python train.py --encoder_arch="inception" --model="image VQ-VAE" --dataset="regions of photos with short descriptions (Visual Genome)" --train_examples=203450 --image_size=32 --crop_scale_min=0.5 --horizontal_flip=true --color_jitter=0.2 --bottleneck="vq" --downsampling_factor=8 --encoder_norm="batchnorm" --encoder_activation="relu" --encoder_depths=[2, 4, 4] --encoder_kernel_size=3 --encoder_stem="single" --encoder_widths=[160, 320, 640] --loss="mse" --latent_channels=32 --decoder_norm="instancenorm" --decoder_activation="relu" --decoder_widths=[32, 64, 128, 128] --decoder_blocks_per_level=1 --decoder_block="basic" --decoder_dropout=0.1 --decoder_attention=true --decoder_upsampling="nearest_conv" --codebook_size=1024 --init="torch_default" --residual_init="zero_last" --optimizer="muon" --muon_scale="match_rms_adamw" --learning_rate=0.0034 --momentum=0.85 --nesterov=true --orthogonalizer="newton_schulz_5" --adamw_lr_other_params=0.0015 --max_steps=5600 --batch_size=128 --epochs=3.5 --lr_schedule="cosine" --final_lr_fraction=0.01 --warmup_steps=280 --weight_decay=0.1 --adamw_weight_decay_other_params=0
Rows from block 9 of the encoder, named by matrix and row number. Rows with one number belong to one channel. Each number is 128 + 24 x the weight over its row's rms, rounded and kept within 0 to 255. All counts start at 0. Numbers have three digits each. After the name is the row's rms in percent of the matrix's.
# r30: branch 2 reduce pointwise conv (encoder.blocks.9.r3.0.weight, 160x640x1x1), inputs 460-551
# b30: branch 2 3x3 conv (encoder.blocks.9.b3.0.weight, 240x160x3x3, transposed), outputs 50-59, a 3x3 kernel for each
r30.71 099:122143121109129117089103120095133121118122125134099139115121125161124149126120119158126095130132112117123163131137130127114107130121119114130117130150107132133091124134126126136126161137123100142125136118113140121125123154134124097138121116155136122112147129129108124132122110
b30.71 093:139145151113153138125154089093078129052056111128108119141099148166098150144146139132161120135147115117131114143125140160079128149124141101127129143093100147127118157114106151141090130117127140138133119166117130133135111163140165105137125155175134140147088068115151083148
r30.72 101:135136125127101143144142149123107113127131139133143099129117144158148124131132139113117149149129140134115087122148147105115131122100126143150131120141148108125117134131133125147132145148142123142110135132114118149133154105128130092135088139110128132136113114135144133130143135
b30.72 097:139118140136130134135128124130132142143072162128124137142120119149052134118095131086109084094075078132128134144099119079128092131142129139114093125059119100105140125148100134091099102119128134139095112246142100127114125106130146143107132136095140139131108106127125125149
r30.73 099:137127128163091110148135119117135122119152121148110137107146133158128133118133113163101111121140161149127126141130138124106138150140139120119125124145091111130103131127153142138144126125135117145156116117141145107148160123120115083126146140114118109119133142111115119128130126
b30.73 078:107172139147037133122186153121146111122139105154160124154114137061128102100122133119172133094120093096147144145142119103110157124146087115186133164150119121149135094130143147145120183165159151127120076182100114104117109115086127120125140143135147140148119089136131098104
r30.74 098:138140117112120106135125144094113130122125132124108123111129100113121144108115137105149101136129137132164165110140124118132126127127129108130124132141157142141100133123104081131113122130088135112132111116101120095131134175125122145128132135130156138129133131111119124130101139
b30.74 095:110159122166043140126161108136133146130098114146164142112139140132089162122092138130128132117171130129127146125142140138138111098131068114098134145149201115134147129086114125122137135162148134150133128175144132134126145114131146119121152118124125110143145137141166136122
r30.75 106:150115116135130134132131140139121125123126129127122134125131139118107145120115118119134126103127114129115087122142126122128129120127133121130138144128137118128124131122135109132123130142133126141122105122146126112123109112120143138143110140128110123128129110121123140123132127
b30.75 122:113115078125030108096133080130146157109148138131148123121103115101118128137075105150142140111143136138138113146124123176163092114142119106120155135134020103135169123116144151160080143136165144102122112207106132118141127120109124088113121135113117126155148106129144139113
r30.76 095:127117163149114128122100130135141135131132120128105132121108125124110146120065129112159127112116118115113135137150132130125128132127117155160126122130065127135121098153121107137126103130110122134126113118085132129161108142146152086113165104155123149105123113125142124129121127
b30.76 087:144165139129061111126076131114140126198164121095156138153142120140084128133084130114135135104171159153167146143130110125133103174163140150136131103115130083137124152149141117115129117083121133140132147105155116093153109147159102119156142113161122095132079099098128134106
r30.77 097:129104108158123122130143098113115124131129151118120125093123124136136096139108122117091128132131145138143119147114120132120128147119114128128116129144107121147121162118140123099106129132114141116108126130119145153168162144136122111134099142130123138135142133130114106113112146
b30.77 089:126142131110132126135131130127129144140138098102122120133112133143122152130113139114112116153110124111108134112132121150133122141132125117127093131169111144142167188155171074155120148106123140175122173133139138151122110098134139113140127108108158108125103128112128123108
r30.78 099:106149141147124119143113139132133140125142127116114129129134121148139118117114121117141141143130139130146114139142095111129141124133100121121102146147117123135111106125119128110126150130167106136107126126109131134133124134148108101134119128127115144135133111122119139125112123
b30.78 095:127133107168127145117110148124144113108061153117117123114113090131133129146066130118135169139168147110152119124150137125182120120111120150142156153070079150128150106145109165095150120153146095110111129126140119154130160131121121157139119150063098086142133142104145115127
r30.79 089:132149124156122110154099099125125119158134119140111129140128130112118135157118118131110150142160130114142108128098104135129113139126107114140130149113126080120122147130134144140156180148117137104142077135111182127131158099144132093122133141116122141128138126146129116125131107
b30.79 100:111074106121094130161138120135129156129124144130132130099137116108106114101151137106111134125104167160110135125132125101097132146127105151118118086126136137134154090119147093190127135135131122142147157069154102144101137153139168098097136088103129114103131186117105081132
r30.80 096:140136152136145126108125103107135128139121116127144128138120127124132128139120142128093121115141110143123142137134157113130143134114123097141130114117123140120126137111140102118148114127143108110145128124138130153113148125112129112130132133116105158123141144115107118127130096
b30.80 101:143134106147161134122110140137082120148093147139099138125136131065128097089096133138145118133062116140130140105116135116102118167110171148150130134165129113135112124125111110173078135139105099131109102138116116098106150127163092156162138128105130131118150155127145148120
r30.81 107:135129149160123140131132119115130141102125137128138126142126123131130124147130107091124131135113118150118100125137114139126136112116157140111128122145119145130130127145138131132121117133155132109112126138138129128140146134121127115132119130137120138142104121114120132114132140
b30.81 115:154088154088153163138123152100109099142102110148124100159117136185124158146127131106137116113169123136131139125125111142119159126142110124093088131084131116131127119139124152084101100083150110154105124100124136153125116157148115172153151156132123123111100069152153133122
r30.82 101:144128116138133133115125121112135123160121103143143139120122112114106141120122129148127109141140111136124157127143116113099123124132103111141147129122113164130123127133143141130133143117106132117118121122128118130133128141139128100141144139118145148101111123139128130131113126
b30.82 105:143060115104111092126130113131120131169160174105127137107088139090173132097095154133148121135182123137085126156120130146142187162127124131113142099103101140121137112128138161116094156153135139103118107136148114098146110132127152119107093114151147139136087097128132157130
r30.83 109:116096124124133110108132127124120132110125135140102148135139136123132145155143148111117137118136124126117139138124106142141128145124139129142139119132142130146139103127132135118155131140117124123109125127123115124122149131128132137136110113129125119130137141127126122130137127
b30.83 104:143133134142095131140122129127129116172192121125127113131132102114079125109170141098104115138000123116083139130137116136115113115144091148122117131172160148169138127153108107158151121118102112132149156114124157140144122140155108145119143149155091107137115118145124170101
r30.84 099:115107084148112134119146129113132121122144127136127140140141107147140107128124138138132126121083140142101106140125117135128119111123141144117120127149145137132128117153136100144140133135124154131140133135133119108122122112126111100134116140146122096133123125130117101119132137
b30.84 099:147115151120098083143127161149107110175187150120130138125166132133144084126163151102120119133076121127113123116141167156138138171087125131150113134123062136131089134121158071159059145136102156166135179065181161144138123128123121091127112134077163111147149091100130124113
r30.85 101:117111134163133135129145104135110119135133113129116135126120112134141125138143130123114134130112117128123145130101130159140132128119153146101113114157151156125107124130128166157136116114147122132118095121134130117109106136118112140125132117123118101123114125113113110115143121
b30.85 103:127120139151152102098116106118124119179152147089140139141169145121159074122162118137101142140057129128113102098181133151207108108151143124132122149131147125166139141094130078130109135119133144146150120175142148134129113164141132126083122143091125095114107105133116126100
r30.86 113:133141126159136122137107121120124140120109133150120135129140136121123135138147125126134135121125151124173166124134118140126123111132137136113122125135119064131122145127119139135128130124125135120133125123116126134121129134137133110136123133122145141129134126127127144120123111
b30.86 113:145090126093132101124143125124110115119179135131101116139121144161149120147145141132160126143121116165149113132133132100083142153140144119100129120072105129093130112086153130155111083114125114139136106117161135109140133144157166154113101101130127134140137115143108115100
r30.87 111:122128146108134138109128119112127134148118106131145123137119112132119132113107124129109104130120101114129156127130123100123125118119135119140133128131122132125125107137137104130134142122110098113146116130130135119142108140121143077137129132150119147116121108116111139143134116
b30.87 125:142168143156148130133126126124169127082038085117139116122101100087176128150121152124193130095174096139148126166089154118145099108115148135110171125131184143112141157081152133094092142136153136107129164112127099146131146109107140122164158125108127124110154135161142111143
r30.88 099:129128133107088136145107147164122129156112136150120107085138124129089161114127130142150146132156119086133148135142113093139116138121101096147111137089107128131089136126120133125114124094109148108127149129123133100132128155137127106135143127135111126138156123128146147137143111
b30.88 104:126164165107174129147172113117112111121119108141128149146124134159085138138147143131148150134143131134131129111149145133111113119112152099109158119031094113133102112151118150115126100112151144150151143165156153172159130168157151141128107188174155148134110061147125130111
r30.89 091:111134105159121117104174126115127107083128156145126113106125133136163100148162136143118139136125145150113142122112139125108148128116151159106144087097173157120135147125129151149148103153137149117108117121148112123128130103114122149136109152105136098141116138129141104132125129
b30.89 084:110106156112125113146129129126133129171117156129156124136115110098114132110135155122139138142121129124141130166133142111170149119163099107092093118085122079096123124111117078118118142091108155135156152134149121119140146079106113094093162066100128137161166227154118145112
r30.90 098:102132116122098130148156122169134113121140160095113134127109136121124136134167129158117106102140115148123111148116117141120120131157128118126118137126125103120151155139138163144134148138135103140135145123144104134121112101126134135113116120105147132138137110133118123120124127
b30.90 104:106131158155085149148109141102081127091108136112130125102142147140120161135097129118131148124151115125161140133147117064161163160212134131125147127121136110142145104145107144078145127100129118134143129109138129151134123158155115181123150127127149112118123129155165136132
r30.91 094:116137136148152103114111137089122112154126132114139109123111128131138112103125139121133131119144124117142127148163145115126123127129143123100117126133144117136136145143136150125127128125108157115144141140137134116128139130133132173141094140144135122107145137136124141118092147
b30.91 096:111133133129153163110147126147094097184051147148089142115090115116119106093148109153143154139109168125123106116165129101107115151146138111091133142107102152130124108128109102119151085119099084088105118100140120093106143125122144105139120168086138126144186103136159169158
r30.92 101:126143125101125149117121117116126124102118140121121110126106138141113127124158151086109105107117144119139136118143131137144134131142150087124117140139125123126117135128147123129148141146122121114101120134127125122145155120118113125129127126136102127119132160125164112131131102
b30.92 110:115159109131136137124162135187172141111077126178146136119119100129131180129142095150112105141150099128107113167092119105107114126116154123091118108115103124126142131123121129143126084108101126104123130139124123094165137143103103189187140121149133119117138166148145119163
r30.93 093:134116121160134134153162112125124121102133151120128119127141125143136136161143133100084123115110128133146115113106127141132145142108171155120146040126157160119108137111129136118147094131144129135129109165139109130123180126126121070139121129126134126127082104133126096119185131
b30.93 100:124153141137155154131118137127127149111157137158109108152134139129107127114115123160131105154169130159162126115141148127113102097140132119154132104134093141083143131092141112117091135131121133157157130119110140114131137108112137146138159126125145073135158248124128152136
r30.94 089:145121149169138119138123124114128123093120116145126115127137134130164131144110129081109136144120156125132099114101129162129118108127156136096119109115151103115117111125115148145128125103156127133127142145128136125118107084118124136158135154111128116118129116120132123098136132
b30.94 095:089149135139065154123103126130151154159165146158122120105116092097114085106093125129108131115187141107157146164113154183136132101120126146131134144099174132080115128126107135163176142123126137113147123180141138149145141094117124088111131099144129131132144160117129098088
r30.95 105:135159156110122125119108140120122116148115138130137122111124140143113153107135136119145137120154126131155136129153130112137144121126120130125128138122128069141091129122134104137123131125104100131133120109117099136131115128128129088139147132129150122126126140150127140148112127
b30.95 114:140105128092140120086131116137147117135196134144132120117132133127131110135141153144104131135122123115125115117134120121101154125087140131121112140126110161131114130128125147121160107107130118161108129171145136124130105146137128196116120099166110120140150106125135129177
r30.96 103:116146133125136132100132122120106128140115121114150116129128127115118140123109136140133109133141117121132153118122110136117134115138137130112094128125122053141120125136126107138121147133112148138121122126128123136108097150132119088139148118145124119122126110130117128132116140
b30.96 110:121141117144099107115132123127135142124071162127145138133141128130150146109082139118132134141112119115171147120110130140101108131118103100143171112148027121139175135122144096160109162118163137108116105122086122112106147129132132102141137166108130104146153161126129164116
r30.97 102:135116127130116118129124168150144120119137123115118124130121131134117135124129128141133118116142102112139149121118121141144123132137139133128134122148137127120144137143117121140099138153131124134111110130137121118125137137133130134140125124122121141120126128122138140134139121
b30.97 103:122138163139128132121131145136142132120128101117158129119085118103113109132095121135160124109219129130134110117126158103090133092151137137122143136075123140111118093095131138024105097121106127136128139097123121132136119136126126112149119119102126107114139119101108073108
r30.98 091:149109124115124114138141130161116121114132140135147125155124124139139111127147122125133165122149157114147119111122138119137117128133152110098112121123170099159113137117135103135112101127136126128155146116153141118155096123113107122123149099135114112147120155130139121115130136
b30.98 100:126015132081165083117098115145145139153127141132141131117108119139140119145156126112097075121091071138133141129140136185186115140127115105120103127104022112109139085113093085074100105099144118171130165148163143133140133099112133118112139113082123131113113074072101096106
r30.99 107:141117137113146121094120115099131128155111118125130133122126131113125146144120110114135127120118121133137154132141104123123122116105121127120125113130108099127141117114130108126129148122120101117149118124127110101146129136132137088126117133151141122129123106140131135130125120
b30.99 111:143142148115191120135137143122123137137133100153115117128145116125255105126164126135170122108167110127151128133150149115146132090118147139083168156092179139075111144124156163096150102141118126149138150072135117142144143138125126105160129115105144116101138166142153079141
r30.100 096:115133115105130126112142117143104142130124150110143132127137121138142080134130128136116132106110131113134061119098123127121119126124126140107130121114135145104137144122117126107134134115154156127130126138120105116128139073111135154124118152108110122119113122146130117118128138
b30.100 106:131111132112065134123138110116121139132095132124171148157136104127153125128128131123124098141163077137119137123110109137164141125174101131081115153078130151156152145104117138112145105120147107130129073187115131149139122121129168076106143107176142166138110127141105153124
r30.101 109:117160141130135133135127126106154123131130131140132137141127117126125137125121099122127143116132148108127166134158118127135126126141116118112108127149123130132129126142138115118131150127129124122130138113133108132124127109130122089142137123119120137117131142132135130141120123
b30.101 130:145117155105091130110166126130122133131106164134132137121102126165083126138104144129114117116161111128115125113097138100101106126145104135150093130107152102153127119128107106147117114139138106128124078255111098122093136138148117141070124156148112148141135132155138129125
r30.102 094:125136097132129103138166129148144110093122163115131128128144122115136149146137114105159102119150150141124144125132127127123118115129140118149124131126094145160118128120120103119094106134122136145117155112099094153150121158150115104148108140149143109131116131122138146157138152
b30.102 077:122105147137110157117120143099115125101146098134110118135129150128132123102086135130104079108126097132098125102167140089125113160155159126149171109187121135139168116141118129165087128108138114113108135110117097116111158115056163169137133172129126092102147102163157171119
r30.103 098:124130113119148133098130103129144141145167149090123127102120138123163087117152124118109120146155115127114131105111121094123137138083131133109123123102164149102128106130135157119132137130108136127109165128146127166130123116109134152108129132117135125154111112140129117106131123
b30.103 090:145155135150184155132118150141142171082106146128130119143132164137123101132086115116104115140141124118095131109140124079131158129147133140115133107077143132109121113134117144149214130160153137138154133201144119155139130135119108177166111117127106117130103113135101130126
r30.104 095:126140166120121107101117128109136128128102119137117149124124128156120124122140136138118132132138127133145154131129136135127122116140143105120137133129101143105128135132132129124140127137132119133123119124150144120130112157108116141112139119164105155140127123118108117129136120
b30.104 093:118105116112102121151157136169136118148075174126102100130154087186059130111189154106108129098001102141107126135101108105132120119208110143112119114083129130132117138125136086113130120146117130154122147178113147156128166069176144140107108165112143134142099123142142153126
r30.105 097:155129145107092127113133131121157142136136098164127141138131131151109136125081121140125119147100112155112151143150135129152126140128100117127133133121112142113162107128136149129119125133095116127152134133140111119121136161130128075137132135148128163141124121101089128127115113
b30.105 094:149126109140111107107099103133118149126138134169148144104167126071145130152131140130144130101093164133133149178074103162105134133152130120141142149137149090127112131108102140157133141103140121131103159117134141149126167108148126115104134093155149119145142182118140128173
r30.106 112:129108125164123114141132138130127131119122117144123126114131127135140129127116124119126113135120131125126074123144127143120128122134125149121115133125107131112128124127119147133137137137148116124110123133129139112117113117112120130126134107112121136117110152131129115123126132
b30.106 108:171090152115161119172153154116126111126151140128103107130112106180071129142141140103127091144093109117102137117128091112118123145097124140107103116105191131147146127162134111145106115102125118110132105126137126124107126139145135153119123123129129150123140073130101102107
r30.107 100:125106150134126119135139116104138130139115115132127147098127131110140123129135125131144117114100135135150123121137105124126124124121122100131123146147129112137137138118136121140138125133114113118130114126120113115123134144117131120127127130135106124145118134107123159136128143
b30.107 091:123138154108123113115093143105093125152145113129127160110099165135083133134141117135120114120124139128136128119141124154079114180128152104117138148161095157117110118101162102139117121106158130111124101131143127112103095152136156066165110137092172156161140095133124105135
r30.108 112:128112122080148125151144120122122139113130134132109123129127130128133129131112109108139143111114141124154086114116131134126134115137141142129107154114141083141121140125117124128130113139142143147140126153134105127134131091130119157141139133137104136115133138118138117118144145
b30.108 109:131126117109062139114114125122127128136170154129104130102111133136123112109136145121104111120067115140090123125098114126104128126083084117149112150126127143165142139169125117141170127136159132141132116199113148095142092149171140160136113161151109117118114043126118154111
r30.109 097:151116117078128135121139134117124120107131131124138137117127137132122124120107117115118137138105116123102135116114125147143127140135123129128125124143132129130125109142136136139124142130133134133131129134144113128127141101121137146137110134117140125117157122119143126116119151
b30.109 086:131141108130165166123144137116170131102079135131142126122059111114095140106092130125128112124164131114121124127130133110084138135131137124096113122085126150170107112141088169180103081161100126083123094211122139096118120136119123156110158139163167133178098094159122155124
r30.110 100:129106113145127139121141147138120130115132125139126127129120119110100165132119131108136129122134122127128122129147136134134117097137135127137128123144123081114134105117128126147136114140104095112128139125120146110124117134125136118113133115127120154131127127128113135128111120
b30.110 115:092119097118031135092121109131129136134054122112143137107138128103182140115050142132128120127131165130128156134110104180095098116129117123154168132108070121149124129127146131167120158124148123103125099145099127112126139136123118105136137175149103133139129151136110124119
r30.111 111:125122127140112130135118121129121126103118125120117117129140131147154096130142134137116140125095111130110133118099100135138134138122142140131142140136141109122149136149124148126097107131153134146119141135138132142106138103128119165128123124122142144142134129126130117123133139
b30.111 114:112126126146092123125135116130126141158121115137145134130143134134173152077065115140090142130148112127133144136151147147106147124129109090163166172124084099153146157118137115137143122103160135143113119109104132119133137133139131087165123138155119149125142131149114147100
r30.112 094:140118132149134129121116147123126116135110101108124102108143117131133142127132121134151129129127114125149162114098146138140134149130129132097111126112112181105186123128108108145125119102120140136110135151139126107110147172113113139132105112107123117129130118117129127118112125
b30.112 078:129192105160103167094131122132137120195123125150123118101137124148097109145133130129091136144061117121120139077131106110130091100142101145185122113149139110166130100130143096197132098136109129127130106128114128107128162096132096121131110110096160087146164154137147131085
r30.113 101:099147134110140124097133114139150128132165106153114121113096132099124135133131135137101129130161146089118133122119147137142120145137122111125157122091138114134153117126119127133136108126123116130138149121126123141139131106125121140118175133145153134118138132135133103122138115
b30.113 105:135156150157091153141127113151153118072137120156139132119112118139089109130114106145135112104231132133135115148078151191080151151135137102140133148105142132090118104111135152120138123128151142084114083149104139141154113168122181069123116173182125165172116141139173129129
r30.114 092:142108139103133135118136149118132112134143119129110133122132143115127120121114118115142132138148101130121123137139142149131119119138153130164108131150162113150094103122122130141122157139100122134127116136112113110135121135138142162130136111143123127114123116119100112146106130
b30.114 093:142028121100131083156131125131125119147161150121106093155090111098109130118144153110133098101136053131116143139086116079128128149126097102135105101119049133142123103127089063160084125068134094140117121090124128122127095132148107147132115121189131138149121099092124115108
r30.115 095:134121106138116123134111096135117113105128115129114142115136159140154115150128114151126132122128147130126095113118129182126127143101132132138110122152134115129159153107116176130141096153133152111118149150142129128113141111118116149136128155148106120134129123115121084103119132
b30.115 090:151137159155160134142122146089102152111047128134139155112108132163143114142170108132159139113162101122133129106066155096092127125086116131125115138098139138082113124139149143115136124188127136127102106140108114149131133127105126150116153096104130094132066095116105082145
r30.116 100:132130137120160139154138129166134117152147106153138142139113118084087122100107089151110099119195109128059082139107138121141110122108130125123138098119151131130124140118127128117134176118075174158141113103137121123096124107131121161136124100116161152129170111135117133127117127
b30.116 101:144154108119140124148130127124107127145131095102126136121117117125109155142155139132156130129160084133130118137133148133080160160110139102155126135154136142107112119100128093141129126123104160111173117115140141149149103117142133092149100143124149146144180134120119157122
r30.117 110:119155125132132138116134120121123128145124147142139134121133137123134130116137124120136129125153139119151136126134126102125136132133129135141136142113131107137104124131143120141123139133123134118139147133126125132134142150147143097137133122139110117142134134132128142126127131
b30.117 119:135125133120165088149115131131130129140158106106152149128156135162110129136208113136111120103090138127111133143108117104082139138087127115140107091117077136117115092138167117149100132145131101115088114113142083124111149143122133121095099072096143138127140095111120119157
r30.118 107:149110134149114114108114147126151114138141090154130129114127126133104133108114131118149119123116116120089148122115137114115126110130107112139113129143095115108116109137139137146102146134121095123156116112124129104111106122127132088148138128120113139127150113116113146119126113
b30.118 107:122104127127130127135147129123152117215116162121150130120164096108129121128141125109109124125087138128110129126108100131125084148126137121147138124162113109152139137151117101166137135102136150133126158119121135127111137082135114078130151152111122119142120185108147140136
r30.119 102:135116134127128115114117115141136129129137140088136111137114129123135113125130139141142145151138132130148139111105110118125128136133131152112121110117099113124144127126132137138125124106162137155131105108137130159129150149124137127134128128136132110147129127139136131138139125
b30.119 103:098108133093066116121134110112145113128159108105107123139128125160103124153118118117144152124118147141103122084093141060169124127149106150134140114128118129112136092075142091167064111127113084111112111085148107128094130123155158095141122094097120111140148116096082143117
r30.120 104:105117110106125134138145105134130145113159139118118106141132150135133092130136131140106134124111140123138103121113142122122127121121152128129122144127132114114115153142122137112158103146165129119117137120110123119107133098123119131134136119125109121130115146135137119116152132
b30.120 099:109137069140054135117132102133145153087083126154121138140146115139129141121144110124134122109184114101135127102104097146125095143152096131103149122107068123130127132147152130151093117117177112104124119188119106116123135144095151116125160147144132097135115112108120135101
r30.121 103:126142107111120122120090166111117113132133110143137106132141136125123168115094142110136109129140124123156148113146126123117139122156112131137111136109134104147107123128124121142103130143105121114133104138125122118155154168137139102124131138130112132111149129136140136153140133
b30.121 089:116144136136141168125134138114101129122095137151140118143122165155168184137114147121130134131164151139129115121133153145086125129152122120138131146179137117165119154137119134107113149129141127139142133088158127119115131187141146104160131152194180130135149148135148126121
r30.122 097:130145119117142117130134164076133128112134110166135156115123128123113122129130101100090115127150133139115125135121148146110116120125138092123126126120178144087125122152133121138150143092082105081139120107136122128105100157131127093128122115122136135132110130134100113128124131
b30.122 089:122141109095098139124126133141116136143128119122163137105139175149023163102111159135113137152126077114141139142110111124175122161162114140137103117119080102151151121127120112094063150113150132135142118120183141130122099103171113065113126091105137124113118159119129099112
r30.123 094:126134121140139109138158130106132111149116146121151137135121118129124125122116123122135115128104116131145149121143148128134127120126105131109126123125124136116090128123131146144117146132137134132129153138125136121137130127125136152134105113143144139131141117112128139134129135
b30.123 097:136130129181078196140128107138115120120080133099117124115153115176138112109116153128132148133007125120107138152122121116119124130121124111130137129136123115123106147157114105155121172145171133140125141124132124154117127101134144070083117146108139124124149104161145123151
r30.124 096:118126116132137101143133125154118122112120163118130110119139130129117101137103120128117129124098145133115112137128138126120128119145150134126125120128110118128123153131102132113127117143149144121107140136147125133135147122128121143138112127110116101143102137121138125124136142
b30.124 098:135138123123172118152141134110155136122196084110114152125128129128180113146154114143147158147110124132148127149152142116116116101116147108117148158084149153095137136094128140127083124131105144147122146183144127118136143142101152122119145130103151112121151125121120120125
r30.125 102:108130132116163131129132123090131126115115120138123137136120120140124115115130124135156117129132122125115130131126128107123122121126120119125111104138104158139122116122134110118134114150150142126124141127137123137149128115117140126123133112125134110143114114122120122133129117
b30.125 094:130122096154069150118106104128132155126066131142150143131133148134110123144105137122090152114065128098127139163105116139095101106094113121149160138176129096166143166130129101154117164139136100119102133175099112145113121100130119075147156143117128126121139196146138111102
r30.126 108:125125144127129131125131112140132127134125145108112138134138115110143094114128125131108125130099110139112093138108102124120124129125145114122122125132120091133142129149129140118112134132153140137121119144141131135112123087131111173124125117115136145133142112115136142137129113
b30.126 110:139101089151105109109138110168146168160044121141149157149083112116179159146096136148137151156143130142151136101112121154142137116155131108114185125166034145126166138107156112134091134096178143124142119156084131135129113135120134126111098161141107123142124112124155118122
r30.127 100:112132098156127136117109111148144131145114138124144127128132129118134145110118122141122127120151129123126125126105120117132134137133125121149141132100128121131137156126119122129128139121096143139148116136124110118120139147121134152143125149121148107139160134138111125143159142
b30.127 107:135136120133095148160162121137115109119144119099119119134109119126141138147123145146144141131138118148115145113165108126143139115151088118134108117172181117105146136110122138112148123156134129137127147138141131131133100189123165110094108196211141112127139122145106195106
r30.128 095:117117137114114156142137133168130114128116137144141125129140146103102116111138138139143141125122141129136115115129126120148151149150115118149118145119170124149133109105105127140130139138134132113132121139118125131140124138143154152132147133100107126131117146131108120110133128
b30.128 090:116154126144150127133112118117087117143157128160125144148156109106095167129187132128136130092080076112160128147097108111084144159101107115154117109148138120172115125147147111161086151108108122138094126094119124144146115125159126134135133143125118123131115144076139126138
r30.129 097:134143126106098143135128110131131135105118138112122110129147139130125099125133117128142117124145107097127133130112115109113133143129114129136134156135128112136117133111128106119118126118135117142111135127123114142127137136124144152133132132137122104137139112128134136126149143
b30.129 095:144127115107094113118110118131121148154160096144116113122127140113119147141168153113105131094143092123127100107124097108099131152119144123102080124105139120146045127125133117198092119126101145146134182009149147149120122142135083175134119119161111108122114112104128129108
r30.130 101:136089141145128127106133137078127127155158108142140128121135123122106139123100137135119114121125105131095126128178111119104123124124126131140123125120111121142144103133118105111128160109102098131144140123138135114127105129120140125127133141130104124105110104133105135144090130
b30.130 099:145135130098161111145110136127128117134099114130177113122137132115152155125135150139145145134145169135171100140149098166145153133141138117091111126108098122059122162118147141193146123106136128153139181043151137208129116172139113114131112124137129114150139189151130150141
r30.131 091:158132139094096117098140134119133119138143106127135148141110119108117151101129102130091110126144109158120153115142138112104123117131105123123117123130120130130125120130134129140098145088090112125129120138138119120140105134115104145129134144123153130096142095138121132130092109
b30.131 088:130140082154086172103148128144108140151128162117112106139138091195088130122123128112094131120042168127103137114098143125095136100132107118127125107173132110106097133132134121139138102132136158127148133142101151139114127145155146159117130165125135141128101109125120144127
r30.132 097:145096110143119126138134122142123125113117128116123146143128130139142087145134113140138132109081152143132106128119124142134141138141147130128136120146144153128135147151141126138129093128146133142116107137115113148143118128114139121139104137150128132128098138155128114124154136
b30.132 097:133070130136180119141127111142149142133198153110153142120099113178030135093109153164147135128192143143144145179128143142098136079087098121168145122113145134116138130089104156053109149157135137108108095116120122107092110105093165154099154085129130142150142142126099129150
r30.133 095:126108141117113119139138127129136110152142162121126138111125140113138139119122128117105132133104137115106101142131111136126151133129129120126131119092132104124114132121121111123127150090135108125122114122141128109136124123121127120141140110150140107136148108117121132142127135
b30.133 091:139060141106123064104108106149126131103178160118138135134112144087146125110109135140138094133132119134158152113169116154103122157135134145111141109196046128151146140124098097116088107091158152110148156121128117149126133091112136090089118138115116136089129117095089122145
r30.134 097:134124154125112121141103111113127121110109125146113133143126114117110140134107125148127113122137135148137118133102102151137119132131120145134126127136127085126152143121136101136138151125112134120127115142138111130114133128135118098113141146093101114120106119139128121083147122
b30.134 082:123146133116113130143096129113139133139079103109121130135123136137176125147138160095121127104115109144162125124174147179160092144144082134097139094085121174131116145111159136160111142142143137088122148062152123161107163147098121117163122147099116147127099116113093142102
r30.135 111:133126131128125124120110144123127120136134112141133129120122119120106162116135114112150107134145111108144127141143123104130121106132101123119106146136116117135117122128128110129123154124112123134137102109135127127119101152124133087135133104146124137133135127133130165118122114
b30.135 137:144113120128143131158133126126129149128023134136148139149105106111134171107087105125139132117163136127172128150133138141140123106154104147112115142109183124129144134131111145107133149106141132135133110206114104131116136134112109169080134123152117148138142149115128125100
r30.136 095:107113140066101136113147117152129126102137122112101115146125129115118121124147122126124112117112123131149118130117090117128135144131118116128108116125141164121154124139137138135143118142136112128122147135122105125116124136125142163140128105123130152137143136098152128117129122
b30.136 096:130129132120149097143099127132149135133155128102148140145167140155088077112115102152128144125151120127127139138145146106111164136115140160126115128056088146129123082146109101139132105154113108143125135123138104132119139127135157142130114080089135115131116133112141094124
r30.137 096:095146126155136125107146113128106134133112137121133106139127143124131098151128148124123133135130124122127144128139107124136129125117163142151137130158141109110151122108135127143107111119131138130113143136125117136128163128119113122105126131135138101128125146119118120121128138
b30.137 099:118125112088127089114130085114128128105146122142130126110112141152070156130123132137132119159131159151117126100123101141172117149157133141116131100126153150098145126131135109155090119123117120133133133110134125128111109162115171136096125136112137102139140165114101104131
r30.138 097:124130117120131139152146129146126115116123134124111139112137125140122106102117135127153138132161129114087143152134125138127151136116119134136147112145122170123145121148127117128132140141130128138121148120128145152138138113152119108134127124126127121122133142123146145134124139
b30.138 095:133104115108113139125131133117108135149144126142108101109118127134079123143113125132112142151142141130126130138115120123121141153116143119103106153096123149139100106114118090128131103117114102136128131200157148147146124137112063101097134106138117109145088186113126094103
r30.139 098:126103144168111124133102147120135115144121120145127122115133120092121136127117120133153116146093112107103125143131116140128128154135099139164142147120111132119100123134134143122112136122128109122115110123134150109124130133139131112133137119108109133118122108131131140123145105
b30.139 092:136159103116183160124139107119146138089114134158126126155091117150122116124113106132130105092130084091099113147111146157089103125096127113119116124094129119124167140123122193052098090133093126118125145203120131137128150140129165150167117108113098107117098105123120061107